From a checkpoint of a small sound classifier: arch tc_resnet.
Rows from block 2 of a small sound classifier, named by matrix and row number. Rows with one number belong to one channel. Each number is 500 + 40 x the weight over its row's rms, rounded and kept within 0 to 999. All counts start at 0. Numbers have three digits each. After the name is the row's rms in percent of the matrix's.
After each channel's rows are labels from the 100 clips, of 14976, where the channel reaches its highest value: "responds to" is what is common among them. Only what is clearly more common there than usual is listed. The data: synthesized solo parts of chorales (CocoChorales).
# convs0: first width-7 conv, stride 2 (model.blocks.2.convs.0.weight, 96x96x7, each kernel summed), inputs 0-95
# convs1: second width-7 conv (model.blocks.2.convs.1.weight, 96x96x7, transposed, each kernel summed), outputs 0-95

convs0.15 101:550533461489535518515536527478415616444471521491490526499464487500486466562544506532477530471523530537402474557538521485509598442449492547514495481546465460511507559472478482498598495469492535488488591452493517560573496498525489470489529547560522466459498493471404507513468542528533512522
convs1.15 088:526462485552595541556509437517497401566489499490491501440412500460538469503463549474476500489491484475559495506463508473586514423532467435436450455502493553421531510463495447511459500516471481493454529515540476492518529445482509452403475508478483514489504427556525550448515530498496530445
responds to: trumpet; trombone; note E4; note G5

convs0.27 094:530547519456479484454497467509503587485513571439538540475467428418457482545601437576518550536566475516539475525510549501524480505542533489534464503478485527536499496508441462498548514484554505533434553446507579525559494447454536442470478525515518517466490487525455472518561543551535447479
convs1.27 112:442426472504488475533456455497472458427462518469491430430535461484528472463478463415544463438509487415531507518557499512511529394524503483577489475502457462443460499503492451463524499480513443474515451458472493420429520463470485496495481442481461431449518498535579472454514491471484512461
responds to: trombone; note D4; note E4

convs0.37 091:503535501469506509417509403542476470511480456541502442504425480485415465528501466558503568529478575434429478527499499462577527484539478482526460455431530489455456440513487491481517488579461469466508528475516528531456461531477520493537479494448448478399495508520432471459466481513454507436
convs1.37 090:507579568548499490432493554518516461520394583480510501436525471441521537479557540566555497523515472491508535474481532568519551464538522490571448441536476495513469541541494509446558478551487552481503515438551457521497519462492524536553565541537461505565587498524503472490472518506511465541
responds to: flute; note F5; note G5; note F#5

convs0.13 101:427470519473485428471529437493479536507505578534519529440477474460447517531439479550510476477473548499526507473457500425535504485495525558450581527545497482456523539482505486507485559549462417576503566458447519482400519499517526472551560454476560521518496507459466463489437456546562500465
convs1.13 109:497492493507450462511519519482499506523498537555511578569515409488530494506495515450498516507494449539548408499456533527508502452409474521529401469476443482450457494449472464529480528570469479407502464495531526460503568457407468497444560488486535533516512460422479536442506464475525470520
responds to: cello; note C4

convs0.57 099:465541450449504469468502484510546469453454558412431509577575441482526557493520482475516613535489573514493450531486486485498414482514500533474452395504497459467520495429504497587532429507504474466452493519531537483540474506498495436465581463518489501481506444526479484474497505491520526484
convs1.57 111:442527518492514474529429527542549475555507452514456578489508493407475527511462504511452524501516477508485504485477510486481514383513462529425480522432398498557466532509477548459435509513481410488494484466494489546493497479583537538494482556463483442471488483601495543551510518507533568504
responds to: viola; note G#4; note F#4

convs0.72 107:481502500471520529530470532479473509428528458468541452560517458493493535450418479531521549587437564532470475500410506484484501515496487452487439517525511448493460519476518487572520485507473495549515432563487395463531453550445417539472560513583514485465464482498528505443492522436479456511
convs1.72 097:543478537556486461532460444530509510457568560464478573508443477462433489422420548475493476560566521524541467504511458449477445490458489545495443538465523418438512499536475504478491521613522460482446496528473580495495528515446539531470469516542470519457491521527459503558447482533525496519
responds to: viola; note G4; note F4; note F#4

convs0.24 088:439498502544494505431509463456487493533573444527534527465460475552448463528481456437532467444491454585517470494480465494545510523526475406526449537450519588505488424506518428468430500548504535472481434498500486534423466493511509473585523524478483513548506478498506451484518577470495426539
convs1.24 089:466548473479474514508407485499503534485553452538475501435515462547449533525595488481485513513541511461481544515496516568585580509507458439499506493521461483490541470465474480490554467464530553464451543509472463512563462428478486557611475476488469543504557542531601441502502520498455513526
responds to: note A#4; violin; note C5; note G#4

convs0.36 101:524520560497574578520450583469499507503413476512478500506456537523474406439528506529470493482498536441455529474519504567428467522570476477439445442518460516522512437463475432436575479427540448469492487531506498466507474535543513537526531503511450509459549517467480498470480497531566550529
convs1.36 111:482445497474464483534439481449462440566402460458469435550514454498485509479538439500518460526513440506453435513516441500421454515458448508484453515515444515507492447527485479568547434506529491546417514542480495486503504455442466469541441483486565442476528509534539516449420551500470496497
responds to: saxophone; note C5; note F4; clarinet

convs0.45 100:489515522517525484464612543481455553497411524482541519527518490512495503463492471546498481444552520476487546515433485428462469519531414579555519507506541483446553547498557542510451535487443595409496471551452523498519530483460544470546469529505449499514484490544494533481544507549504569449
convs1.45 101:454547491478497484489505447486537576491505580574513473550480407436474524506486465467469457469469500521440503460480457434483587484528471544537506478510457424552426453475450447547489434474495484455439490479431468494443487522480446484497490418448516468503433498523514458501498495492461545442
responds to: violin; note D#5; note F#4; note B4

convs0.82 101:451447556512451468552534487454481533544490595564449480529497550535572498468497512524528436513457510478523458412453479452496581527532507543449472514541517511505556462503524502492505479516503555558483521542506468451440469654470499488519542581485496480438555524488523508485498496509483498518
convs1.82 095:459454447531454503477491471506509479432480505544413551595506526502493390406516513466476481515520535501514528505490502496543428558507458538439520473461564515443497501471464492505507521499464467526487434488493495529530524481447407514509446482426449509496428503441419517479488419523488525484
responds to: note C#5; violin; note B4

convs0.4 096:529473493478575491459552449476460453524502582531454418442490490463469491407480450507473603476485521491475472479541524492460461516474458495473520503465508452443537494457495483434481521503433533464464458492496492487474409478479510458486459506420463452445467466485483432534548497447456565438
convs1.4 104:568543550525507470417494562441573468605392478503462492437499495496515526515546562528494462553526536507463479442511477538516486504515487494497444511512557508511470535550576551450509544535506538502506558556472493512481491466555512529523587508492542496542522558558474512415541498484532493471
responds to: tuba; note D#5; trumpet

convs0.55 101:501497459486519533499484518461452488498410546501493443403511455481537546551540511540499494463518495479418532431613481531468503476547458503463502468538537501442487492460520403481434472522457517466458450467468446488463604502539481469466457467471468538506529474485464461424463510463488459501
convs1.55 126:554523536530519587434501546515561482547437493499507455414506517505477587541518524510475467545557505506398479437564493530553480554520515417498418522566466518465494537501500477472546489494557541508455542553513544501500473492463569521534542552529501503509485545467519474486540467538575521526
responds to: clarinet; note D4; note D#4

convs0.31 082:517452501436529459585494459543502540492547525536520429505510487511496498541511501477383479521465480493501500433559542454469512462406531502544530552557429481519504516441507495541509535514607378541465513511500464458448495492508486474513430530483528534518489548504492521505535522434514563505
convs1.31 116:480403452468508458540424446460440460520434489498434509485481519507475501486498428566437477563562502478482401466524486535464459499464490513499444478510496480548502513468449535444466478469569466512464454468512547456499502470464500580502524523483504457469468537556536559497467454500589444522
responds to: saxophone; clarinet; note F#4

convs0.90 108:540563549522463508554480517558525482482499510524505505544562533552503493491532469480503507521462474492526528474505490463544408524497526539535507504583516524547472512469586475526500551501575504496480506506527456507485519619514425543582501498598464564464484493526522588483545500474519521607
convs1.90 104:484459532470418513449467563568472501398485497500416474521510516382471470506515462461471495458458435475493498465489485452439477494515457497464437504474442500529458507424479522473542461506529541471482449482472483440474529446433451461540462485472448526498421471518473499478450485451467540462
responds to: note A#4; violin; saxophone

convs0.86 096:549505491490533526506529471565520555487512475454557493438461560493455526536581562413511446487457439443469501495489530458511498481452475545514427473476549429600507498446516458491532581464545470518479531466499551438481524563511456547495450495507526468492517471516493498389550507500479518482
convs1.86 087:513483477454531403567451439490464518498516559406541472521487491472464535429431455439493522461507448468435534495477509484507502527559536547463413487515475442476502467508530536554540432485513541554505519479448434522437489465448451499529470541536513507495508461441592478487457487498531464491
responds to: saxophone; violin; note C5

convs0.85 112:508537467467478520504447511544458502516408455492495535535489481516541571516422558583427577501503481511466561463466516536501541568469505465440485501440527565515570544468513544525481445457444575465528478477483524430438468505503511478449487487476537490569484503576496460457488503432510494488
convs1.85 097:492451528519455420468576487476523586573494543499474495516502499493543506436508517444459529478516511449544500498520484502464535537463481531481555452479511472557574495529513450497515484581484468485536544548478495514513492606533451484479523436584395510534490468410515507522447501533434466490
responds to: note D#4; cello; violin

convs0.83 085:479419520464527548476514505476501456389498480465454472490503424421489395513469478544425514489468517500477471520586500451499506498511494542467561517471547485484479526474544459487476452482557502483529507529519445454454511529503464430466542506429573465513509567525593513436500506489525480446
convs1.83 088:529448454511458484523502528461498458510420497513457485407490552578475495578560489500506450525501532503535463441557503504518466484498522563452473510539541534523532478467484418543506473475623412473521524477539551523518501465524517479456516504492524448538409503525480513457495521545581449467
responds to: clarinet; saxophone; note D#4; note E4

convs0.33 115:448517495522432524482509453557461480497410489478458525480514476519492577491524457576595497540547483467491579563568493521515517458506516486486504432534487470535484521478473453568557466583437522545457466476536500521494444487450485411480497457478495540483460550549476524577511471467536497455
convs1.33 107:592490491509483473499533568503513487462523528464479569433509493542544430453482533491554468458554419526495451511465469517528462519537491476435500515449521458457454508410495511465413426503459507509503438469469542502529494549432538462489521549438478512459500469422469446474521440457473511443
responds to: viola; note G#4; note G4

convs0.3 084:442500500478513434528541511450463449437447505411440614446481497470522469517487453483515571491434491498549476437470486441518555499443473471567515498518433444443449582492510486510482493465492484457512500526523457489481520468497512464441517495512597443470522503520475528548428514508549513529
convs1.3 081:500525536501528465549451467535513442470432533587576623544481453440427439518474489573509442473494486461474404490482480494495504525522463475523498444455445479492461475514553508525498509491471407481504473486463581484487547465495442489478541410479502491500494470546486527479515544493528529480
responds to: trumpet; trombone; note F5

convs0.17 100:515453507457480526446488535516570485520456468546446476464455492532453474551510521481547441450426512447522530492571510473493489495557489469503471424534425507457511470468493487541535492543511513574478469511472450519537485631529449530517508554519456515401510456572501572513441540484498504526
convs1.17 090:487430522510464463472519496532488544467494494471488527522529526533479488378445468451456506527451537562455496466503465450477483443554501542525469519496501487464523408422460498525415455540471527509485427526512573519537518501505515489539522421476414526443493515462505459533468441411495447499
responds to: note C#5; clarinet; note D#5

convs0.67 106:484508452569457461496542576466471428560485465532467525479555508459443531481474507568509503466557514423502439545483505557527480487446503506533525547537559476402475532509461469541533527500485546460413487454439532548549469481431455529456537519502560524499422541496504489507544503542533530473
convs1.67 106:513451524486461499549500459486509548526479479547443514566577482479618481483509442515412531435484604509498476523483496503535501531510539502509477430416472519517454586563454553496550470507438435456504438474512504520479575485467473452452476498492562457518488464496459476504530474498505515484
responds to: bassoon; note C#4

convs0.62 114:480492507509467429473460529529507480475495461443552407502458516461513486523508507482506544529479441518471527496562415486481450490562475496497533531474469489464544474531517491553488412498471475530485443501430520510401602425537520473506526490417481443499514468583484424463438544517482517479
convs1.62 103:557552535491478576532514482532570452516540515552596505482517511544529583530534497498442524493522534474464596441567483527511513442434469525537510586507499469490506473532540514522515519510503512539490536486584496496474449508536607500496538508547396497535525497512487493565489485525524498566
responds to: cello; note C#4; note C4; note A3

convs0.56 104:548487525524547550547563512553513552475543569508547557528572552446501492482539626507460525500493464526582509494496580483493514595447453484510494477538533509530516493539555511544556562490519433539498497534505518449550494472490544456513490471525531548458520494466577503471540561544507520500
convs1.56 114:454482481479451494488520478505468514521461541406470465450454404488511464471425458461477492461464412523471466487499519473483473478511438543502422504550478542430474497454475497479478521478499524430537448465430487501448520489387465444496418500495432469506461494558541492517448452483507508460
responds to: cello; note C4

convs0.16 104:435480540514486466480442527478533483503511529552484478533406513527450466407509568491503434480527489542513496482452477458483515496532488489561477481513500534504518517489565444564553540485488490542525465526516462499420480525453489455500554502510481535480490453432605593560558472443489545414
convs1.16 098:476461536535452504543493473556478492477497375486474485447472498519459487487498458495470460524464479494544512502487557500477480605489439446540493551541496472450519562429446520446456455507484501471500453487482553530465540504410409543542478527515513456463458559572451470471500473431549501492
responds to: note G#4; viola; violin; note D5

convs0.91 100:513505495456557431482498484430590592525538464484519522512497502461444474494578410529567454507521448484516569563470467492510516478490490527536525557446559517462477477532481508453542491445478481475503473486487499556535517490583517518560539465512503520546436510450520534548565555523466433448
convs1.91 092:491472533501462589441515407476535538537448483555483464495518473444526494440436451499441483577488421497537478469526596492492490464469537450576496475584466541504518494462429482548455455512485497477477490504524493423459516490564434499455491457502495507500535559483524506549478527465501533439
responds to: violin; note A4

convs0.22 110:529469475540613471530512532512506624521535485513490441479524467500526509479538509468482503519414533417506454437513510490509459552477533535462464582514417540533490478524479452482506507549578555483481475514472471481554556561453458499484427456468489541530508476518453475492486516491513568566
convs1.22 115:486491475453461469539462478474508413543466540465532493446454467445463509559485550477494554524522419566514479502537533554400539464462474476499476497551558488519509459501473496445505577554474551475494462482497475433489497518551529507579512549493461478530448521426470473485403465577520494491
responds to: trumpet; note C#5; note D#5; note B4

convs0.14 106:541462469534438552512496562491506464527419483508446497461526541562526489465588523529505485489522551434519542501578549549530518497517511532491526495560511500536530492459514502432485538488508492478513484482438530437489561481554383566558491489501420492553529419490497441560490456537468482460
convs1.14 089:476446470443495457494488464454432566509527475494454411507511529475521536553484582503453439558534521525480482493509512435481497366460529486439535443510442484505560469511457457478509438503517505548488509458491461507569532492531576489535435485450458478495476439415506471492546514504504493490
responds to: saxophone; note C5; note A#4

convs0.48 109:414508456472478440446505481508474441569494524560525469499528474418435491506450453491494531482509531473445476542517467531497525471537485545550476531566568513451458466528521505469494556482464496575529460459435519469532501466547527499435491455479495562502466421425431434492456535500561458478
convs1.48 107:455488478428404583468491495563490533435452445482581518456570500525493516419580496542456419480555502465553463523571467512517515515463530494507452438522457467475438544512532465531576532513486481514458497525529479521491471437509550467449491454526523446525481478450518516532503467465498507491
responds to: flute; note C#5; note D#5; note F5

convs0.76 107:497458522428490541491470497461512443459525514479519470540497517478470494543483486487454529519454511507439521471503525477440502526573465470418548471447514480527438486484398557583511428431511458495560496493450446431456533432583550482447474512483509469489508503440470421456473497466448497522
convs1.76 098:465521505444532533544469508501523563553490453488595594472503495534489533424502484503517547484491473464496489498523490490541423519483537544503520482453553571539526490515504518505532467539584455374502497531523525560505534447532477424481538525543395523459499522476475506560445465509523454510
responds to: cello; note C#4; note E4; instrument: trumpet

convs0.95 105:498475512539492520560486540525499456515542547502427499462497441507481480524536525565560480509544512479514480495479482538516515538492474457477555444558542491498458450477535488522532511450455510398543476501485507567567523476513381480434494486462560475506425485522514549563556592411509457502
convs1.95 095:533463478552464475498473484592507502511423446452462479490470497540580429456464443475472434517518524512477526523440545477516554511406504507480456509489490528448541523536459531519555505478440506510476494427420573507474543420474534457475489462419487501493495476513484493532533410450457479488
responds to: note D#5; note E5; note C5; instrument: trumpet

convs0.60 099:461444502548519477474528478582478536497468623503437529468498476491485480492493542523510469500483539550561495418580454525583553534591570530467490472491493500541457496538564539574538509500466488513474516485455532473483516470483534469515466509491561583528465494504491497494575476471572542463
convs1.60 105:510449463491489517528486429491525486471482486510442469523498481540591488421479544451475463476468542499522435508486504485479496478507512534554477488521448450420490438458431455529499515482509521455531425507464516537436604551431483500471514502459436489473433476554495460446556471496468601452
responds to: note E4; viola; violin; note A#4

convs0.59 093:460462461451456498476530558525510461517488556474492463490464464555443499449473550542559451504484562442472470468477483504532480513512542421418466434483458462463538517436491535579514518490512515546484449503487404551450500512472522517459495439515487447475555489520475429557393532481504460507
convs1.59 092:524413492539528478476556530614531478519499407493454528497526550534509582461539463493443493514564518558519498515511415520465487449487517541489504509506490519478484457469439469524531446544473575523547455502513585462495529489459492542514502497443468419497489483501493541539515408497438555516
responds to: viola; note G#4; note C5