Weights of a small sound classifier.
Model: 1.13M parameters, mfcc input, arch tc_resnet, depths [2, 3, 3], widths [96, 96, 96].
Training: soap at rate 0.0017, batches of 64, held-out accuracy 100%.
Data: trained on synthesized solo parts of chorales (CocoChorales), 39062 training examples.
Rows from block 3 of a small sound classifier, named by matrix and row number. Rows with one number belong to one channel. Each number is 500 + 40 x the weight over its row's rms, rounded and kept within 0 to 999. All counts start at 0. Numbers have three digits each.
After each channel's rows are labels from the 100 clips, of 14976, where the channel reaches its highest value: "top examples" is what is common among them. Only what is clearly more common there than usual is listed. The data: synthesized solo parts of chorales (CocoChorales).
# convs0: first width-7 conv (model.blocks.3.convs.0.weight, 96x96x7, each kernel summed), inputs 0-95
# convs1: second width-7 conv (model.blocks.3.convs.1.weight, 96x96x7, transposed, each kernel summed), outputs 0-95

convs0.36:502453492441476513567451497541494500405534544443494562590473474521489435479569517485481509529488556504504467470443432471510492463482405405446471506457511572576598498469487452510496522521523495515499518500495530553510468510538526518567483520480487532495467501505557538501516493519602526479
convs1.36:513494460528486438471479480459462488583499477524508443442470504435513514570431502557492513498520449561488478520559537580432447575492552545441463459500533456436497476494488490512446508496554411506478458433582484571525591508482466531483520482505443457514507492504494529502485451509538504539
top examples: saxophone; note F4; note G4; note F#4

convs0.48:516462453514548504498466462514473507478564518463472515501479483471509467508475502453510550489451529511516562461424398515537432449547556508409472523485510521525578481494517519498499463463552464561541489512498456459584520497532502461457483492551457496429395557486544481488566417435482500508
convs1.48:438562513504497472506486512423486529527530485468557470471445548483453532469492539456446516508529502461515488537526563488515495570449492509541533459478387495386467479454475449509463587506467479505507474513473537563452512488515478520528476545490493551561543434530569597471492558494515525535
top examples: viola; note G#4; note C5

convs0.3:484518430517523436466539488465465474442519517500453473447531517473471543474534501424556527453463483530558486512525508491458459457440458489507561552494456435427561554479514527484529403544502562478516552532423531529519516485566528495477449489536489434482502422575537453489469460472491469537
convs1.3:481502494478542507450471485531526500504481462518519500475457485531560496554478460456493486594498516485486570501476558503577529446546548473537458450527510505582442487544472458517421552488541456506489447443513456462444471560501444516477575542474482587496492590501523506522480563465550576471
top examples: cello; note C#4; note C4; note A#3

convs0.30:489493511451515417497488517537511483473482513559521518631508488495557486507496578464478460531458424443560476523473537429491613463452418502502487516544518517533518488548509531555498542546563509494541517506564512472463529515522507535576561485519470577547574465462516487509510501467493503492
convs1.30:521465574563486529479467490484491519506470480453508452413462497499428477507415459492508535480538530547404482525445464544491391508492531487477458514470475550480434549437487471504505539491465494459461432483498501513480553459505505408490464484479510524480413509496478486454399479558480545484
top examples: violin; note F#5; viola

convs0.68:475461392493544483510489541508449591509490492537449537425499437494506569443456521466504586476501431499537464524564530519482451498507455543529469533498503444521522484511470477486486441509506526502477489475454493525552575472577503537554425520591476493474456501558458515483560502537479433506
convs1.68:484513554517448460511522506483425460526504498516533481559453567508478444547565561529531467514540470498471508487427527455492598494474591511459489472489507522455472544545513472534532431489559493502532486465561536492399468504437444484431537469435491461514495544484453479496413473532544471488
top examples: saxophone; note D#4; note F4; note G4

convs0.23:527532499536498459511505476495507550562490398564531464500447491455454472534510454445520469459542492456442476523491584488501548492519503560516487532462509489565420491510483463434511528519466489559561486500529483509481422453511528509492474547459523542524548576549527386434517554570531499496
convs1.23:503433526509498484509458500512504446455457475413435458393497473473483497557491503460531452509525483509592524441530472522490482568559443553501406448432416502526485496478490520499515477524496402469510469452467525448521513483531485468445563457463490467483506455465467461487499528456551499451
top examples: saxophone; note D#4; note F4; note G4

convs0.34:553537577536492509520467524476418526409504443599495547472509522525498535521509487455513487472521515479463491496511527566577526467456539575556490463523507548461486500573542542544527442451482445514516520535438504526472545520469606480497444531560569508530501545530467469453549492518488473479
convs1.34:444414476453510502515475488475560477376507488429453537517544499484488388542497505503460464487488516421534457474544446484517493519482462446521449468478456473456471512505471523514500525489495489473510484381499478469513506471458448510406554505434467483482442509442449506451512539513491476450
top examples: viola; note D4; note D#4

convs0.76:472516490562407479493525534452446505550486498443557520419469528489518520477384499565434494537491437456485515504534519476522512457489489576482543446447508495460430487479532537496480484498429440497547485537457553558512511496478482540486565473522524430517442538462455537552423480469502488505
convs1.76:545483532476545470511488509601536505503526535591481527509506508461439488558495557520511521513620561557520547460513486508504474423497518478542470498565457502522468473525471581487501468509546574492466528477461522504469494515485548471486441544449471476529615486501586502516581514527511528493
top examples: bassoon; viola

convs0.53:510515484550521490447522438463448459519456472480520475466519513481538449473472450484436548525565474457460445509522480376488479459394512443447549491476505457528483494493505509430445450440476537450438576469578484512425499527467479530559478477517487518502506504504542508437474519489553466532
convs1.53:577504532502485493560449518533487524533463506581460561508502498505452587538552549492606476509524517528506500538465522582505490488602523592502458501528474546507487459498485494523497504540541452523563464533511497516532480462524509432447437525462522494529540446546470540571520510490426561523
top examples: bassoon; note D4; flute

convs0.79:472509458442425509500532507478466462555501524454561513522541540433476527557523524465529510483465468546451524458503465509484469541487533481438425416496499492481498481505491497534438510482497475494546463636451455523477491516463474466431451488503522445474511557497456490529430464452387511556
convs1.79:573501498499561549521564496527490539489540554503434511469516474521512514455504540551501519546427556518504550529487506524534568489529476532563540496538532484487557510514471484472589531502442573484478501448552520513605534494511494595630528462533462512533515520495423497497484453537503515488
top examples: saxophone; note G4; note F#4; note F4

convs0.70:513474515520354495512495462546488434507478462477428471468450529436473480457460467536512487423530515464496511450519481506528472456517428483520546520504542472553473514478534505503524541519595520477477443501546487510525549415499515474498433514480480446489484524513518546503525490527648530513
convs1.70:506466429456571462567427454452481518575453507547522555519484548472470526532538533576439496587484507527487460517546580557454470554490550484498432454514512485500608450473484495512471479465494467476455482486511514565478472450529444515517557458489541482463533492517498497538501483420490496517
top examples: saxophone; note G4; note F4; note F#4

convs0.60:541487464505497525542496546490525505517451488463468512524532465417521565431476531555498484467477478503479454423500527501568455498486528485510469459462466425537536448575536484499546471488426453482524517531498451539524485511503425488537608503550448576514447464461550461477516504591527578492
convs1.60:466490541572474432556509487494540489458496525521474559533546518563479489501535464431486450463518518432489502522495462511403461485457519532529486516467538512455468484461451493543427560521527498467469464440462534535451549513433495473390430480500494509518531534481446585427534483455457481535
top examples: viola; note A4; note G4; note C5

convs0.15:498479492477550502503543505476507515579528546480470581613539470449485551430481506477494480525473485478428570514470477506534559500469501536481501519625491557502504544515453477518525522539536475492443470556530487497505599485587444464588543453533526465473514485496463485511517483555523520475
convs1.15:471449561434425466455509505505406478488507500456512430404501447508465454496507486456505515402501497505491447499476505485486476490459493472488531482396531451503460502521506465459500459550418544496507534425453459487549467544426444476490445482476462503470459485431478502493446440516479468462
top examples: note C#5; violin; horn

convs0.45:582444456487548484540483507561510438473483489515500539480602454463519523442500516468490500475451446455500480499461547414442588483489496512506454491464447519523503460537525498446460465493527521485488533468545558514523475496466498466591478495466561480511458512475546528446523529647514492501
convs1.45:442536558600478448555497513422533536434460490537539516534545509492509479531483473491519445479508490529474510493472440564470410504500527521505467463519473455500426526455501542536508512492474430481478442518443499482447513479534476560422560432499448522465502490487485532452442503415490481591
top examples: viola; note G#4; note F#4

convs0.57:459509409533457534448523468385481549504503480540561494510478452516572467477564506462512454481495559445499452481549472494476391521541502506580453488453441479471494517487522494467428498536475511499514565526457494464427443508517544540558558467502490538520481563512498485511457485490496455559
convs1.57:474507475516503522515477502556506467458452529473482445472507455505466566549497552523467474521503494470507477541404539558544497510506634481520505483576495534448547550508531490597563466481513531499454476487520502574564494453493508526460408493430471458480540504546465549495591501471517487515
top examples: violin; note A#4; note B4; note C5

convs0.17:527511574443491545551455513440544469525493482507483461524556471531519476528483435491573595489455444481518583509448490459545565508582460490519516511442460471501558440566452477458480510552488435535489457519531552515436545540482503486547497499483497440458534478448508507462507510524441440452
convs1.17:399465483539474438497463445521433519475459513538492551489495496463487537461464496567509420519526527460491462510555447477464410460466453533444525439569447479528406472460476462573540511520518475471465512473422508489552502447546484526477482413502531521465506482509521484544472503450543499525
top examples: saxophone; note G4; note D#4; note F4

convs0.22:515513481468418506524502555529444462514564518474550453489468541422439488439556456463515530457424493513439503448531504471485520487510504558537460503543495440499492470465445583514468405497570496516518507549457525531578538538474437505446470564492458521476494526520485515534453477445528572523
convs1.22:454546468493517466510465456481495511538385459478491482490485500485514458558458545511401465546509462564541502544525489568468491490502488469512467469484436524512557494402519410511517579486454474481444431459466499523441503453490543562557576453515477466495458467480535498438527487474511472524
top examples: saxophone; note G4; note F4; note D#4

convs0.2:526491503476457530486490518514535496587490527414522482449491496454506490581464587541455527555434497481518500497495506483462462513472570430517512440486462474497489420529492445401460526504513453487518527550552498506517531448496501545570488480473484499513505539496479441410415469410476519552
convs1.2:443517547484496527505571526511510525521485552495458422540507496514428474442509475484510514469472570533486439467561464527485558553552477588464484571575562529535508541521437562473485484507497616425433484504459471500490423519507566526543465511518514512511508529518501524545469544539477523481
top examples: horn; flute; note A#4; note D5

convs0.62:483492596527474504495460511545558526563543482527525492463515524513462456514483540507556583443620502526526470490532503528472519454526590464477506434539499437483482486479507456558454503476485467463502457513463459471455460462468527521444521520390512458546509582527522485490526537420525513528
convs1.62:581507450510533476531465591468505492593467531488500524500517537533522461457499467465484485595439479579455491434534498508541479550468473521480465496464453616488497498482493522477460458491517479479548604483459538497540515509529533517546489497473559526508527463467566445527566428506470496451
top examples: viola; note G#4; note F#4

convs0.41:451444470446562470507501507520458562454502548418507458537482498493521477506467499480573484517506489575452532492497546584512458458445498566485487558542527450506547516473476453467502588475520482565496497484488535522491550470540493424477534524507518478508447471573443514504559559477491454384
convs1.41:493489492518420445480462465501496462567455424502502562435502541482544514522499535503479485433501524443515425484486505454462547573519465467501470428467515463486521471534561458519492472473508498478488458424520535488502538583435495478495473530548462489506512436378506446480498425515579476471
top examples: note C#5; violin; note C5

convs0.59:434463480518451553513475518516448497480480448468514519530482478470507499408508445483441468512517563521446443434495498548477469499486572525527513543574464548497386534446505443505497542502568520518474459537445472484483532491492591522508448494449427497483483490556528491553550429434532505512
convs1.59:542488484426458451411550478438514514624516468515504497459469509532500490530520560526442491502449390486533501543470567504505427537449504469502476494521532461496569537510536510490501455520460498520574478427464482541474465518485424464488558493432501526482480531487468518436469481570476502480
top examples: saxophone; note D#4; note F4

convs0.14:489461474407499463424506476536510499479489538443443549449531483538532507476466531473524498489539515489543564506506560486519474508578495467471494488539530541497628512536524414520451433551500505493498522495486558447545495527475485492477464461507466508528422464594587465564510480443483457489
convs1.14:443519495530404552471509513477474464487508478509517455491416552475561498542489492487528486496456557536486446521465492486467459477467495511476486555413484449487374484520546526493464443410545548516495475480549452524502556569506473497467469586516510462482596538472496508450471471525551509528
top examples: note C#5; violin; note D#5

convs0.92:563485522462479554402528545450459527535461537550505462408483471479487521425492503449486425441529502487511460474453526486469415483405514531548517447495513473485474500496571480473515480494462498554511483545434540535464481506457451503429527475552497501550482544577538497516451556496563498486
convs1.92:455456480515467487472531453613490459461473486572494556534543573488514514480539522452505459491500498477539445544574469545577514459515457521522478530504500573523549503527462547541461444511577486466518535482496496467469477491503517537449462446541619452469524480438469479478574500506443531486
top examples: flute; note C#5; note D#5; note B4

convs0.21:572548542459510483494461539529499467556481565513460468513498477447504592446530509527530427480479544523490540524468481484547517535470533483499478488664482508524532496547430518527519612509483477423504448504532490487468501431538514574535514487506431526529534469458473496529470497517479491537
convs1.21:467461517458440429476534464449510465450499468468495561481475588473479444509429491511499498445481461490512459551515528478417524452511385576496451463464475440468440475461522447504469516542424519507467483519476572522545526537459497453501528486525452562520472458497524468467520450533451531462
top examples: cello; note C#4; note F#3

convs0.64:546485473521443504526532495515440428553519526519513506526525531466420396518536524448436476444446561458508432506486510438471476503455509458463482526430520525534467507522556489423553472493624481489473481562521440462529536506520531492489530532516473441533505482435517467516450457456469529515
convs1.64:466534481494520486507492427511534622583539476552518532494475528502554639488551503516457544565550465498529565517539488571536520533456534511521498475506509516511574491512478455563455539521439518487510518446511556563485516474508447553478487477533474508468509550552521572510520522529481548498
top examples: saxophone; note D#4; note F4; note G4

convs0.71:534552510459473463448496477435433486449476481503528440495529507481528524475446533538545543525484468523473478492498518482451493505460499436439553503497553440386475476594564462521480526424534440495513568453494532507479546506430506498505477533512520457452476488520464537535515489505462370466
convs1.71:478546438605525488501437423465556485581482461556503552449460464541456478528511515449514432503489495489442455547477527488512490532525470529573471544463461532479495475431475448527474606500508496508543476504564551510548529523527488424473551526452459527550477467506519504449569513505529509510
top examples: violin; note D#5; note E5; note G#5

convs0.73:591545493546546499469456488424557480520485540506545524470492542471459427491457480505460516444480502470450543531471473473500419418452494427494438518532554483474495463489529495497409522456460558405489552490452461505443411524537480498495477510472452550497488485512468469463482451462548510526
convs1.73:457527490492534445495453556490490487502466477532535504515514470489522557531510537589486444564562481565581446509461527540508539523545496621539478491444473508490492540532518543467458563525424504538519442491531559514491551491450558511511531477532566474485578504484549563467539547540510549529
top examples: viola; note G#4; note G4; note F4

convs0.55:468519597492631497541507464455549555453526509581527510466482518486580493494443514464576523469469503451564491538518559515508527497464462485495538523456536516522526472539534422474524575470540478572479480442518538514494481525539484515468555485545537501504496509536541487506517620465491482491
convs1.55:510518493498392516476528444456492486517433454478487480472443495499482461472480471473409519476509479607481452433485489423516537424515468507454413456595510444446429543479485508539466456487482506464490454474512522450516542477524479502494444501501461484468451456496470514549459424516547504508
top examples: viola; note F#4; note E4; note D#4

convs0.49:494446560489494547482513509512462419471508536453513500477489523481508524487517462550561560546483473610520586487432455498454610471479452480481552464563495552461464495482540486440471496448533527509462501406470520525490509528489512422437448517479501462466500561491512532530473505496424484450
convs1.49:465593390496484461487469476434535548493541447486465489473454517514444476536437507433450453463521481447452478502512515469492413466543522525493495533454542417485494512503484444529481501509452483557496492532507504453519559461443490541545529533492441559492455467494513490487471432535521384502
top examples: cello; note C#4

convs0.47:475478496545537393569512512457511536546555495481482523561462495485503507474484555463523494497519473478481555490568468509484521524559461557503500549528435491415473460443547510426475482548519551526558586463443460489502507517498480461487480430530494523447459496453547523520429539533514403445
convs1.47:468556483492424481493491473478437523444509552425447484470546505507490420525508475455515537495512471506460486490398485484491529477460523511452483450459517561488511554537447474583525444463497454454515459507537509521466576454435470489519511595432479529558455523495505575455471477548528436495
top examples: viola; note D4; note A4

convs0.80:523561538500526486596455521493569453532396473527486521493510471514524533471489454548496534413462471503565402407470524485451502492472499382539549561505493452497477481484531523504544526532538524458447543531551469540510513549454473483551461549469470549476514471485473512507545529513519496497
convs1.80:516449522522473399494542482552478492526506440510544473509500490492451474492546477453485486509489507491413541477481538458453451502509495603521424490517495616513553493500525515552491504477549462523470488500539510515452473419585488468473584420517551515489487511545489503529475531487493437599
top examples: violin; note G#5; note A#4; note F#5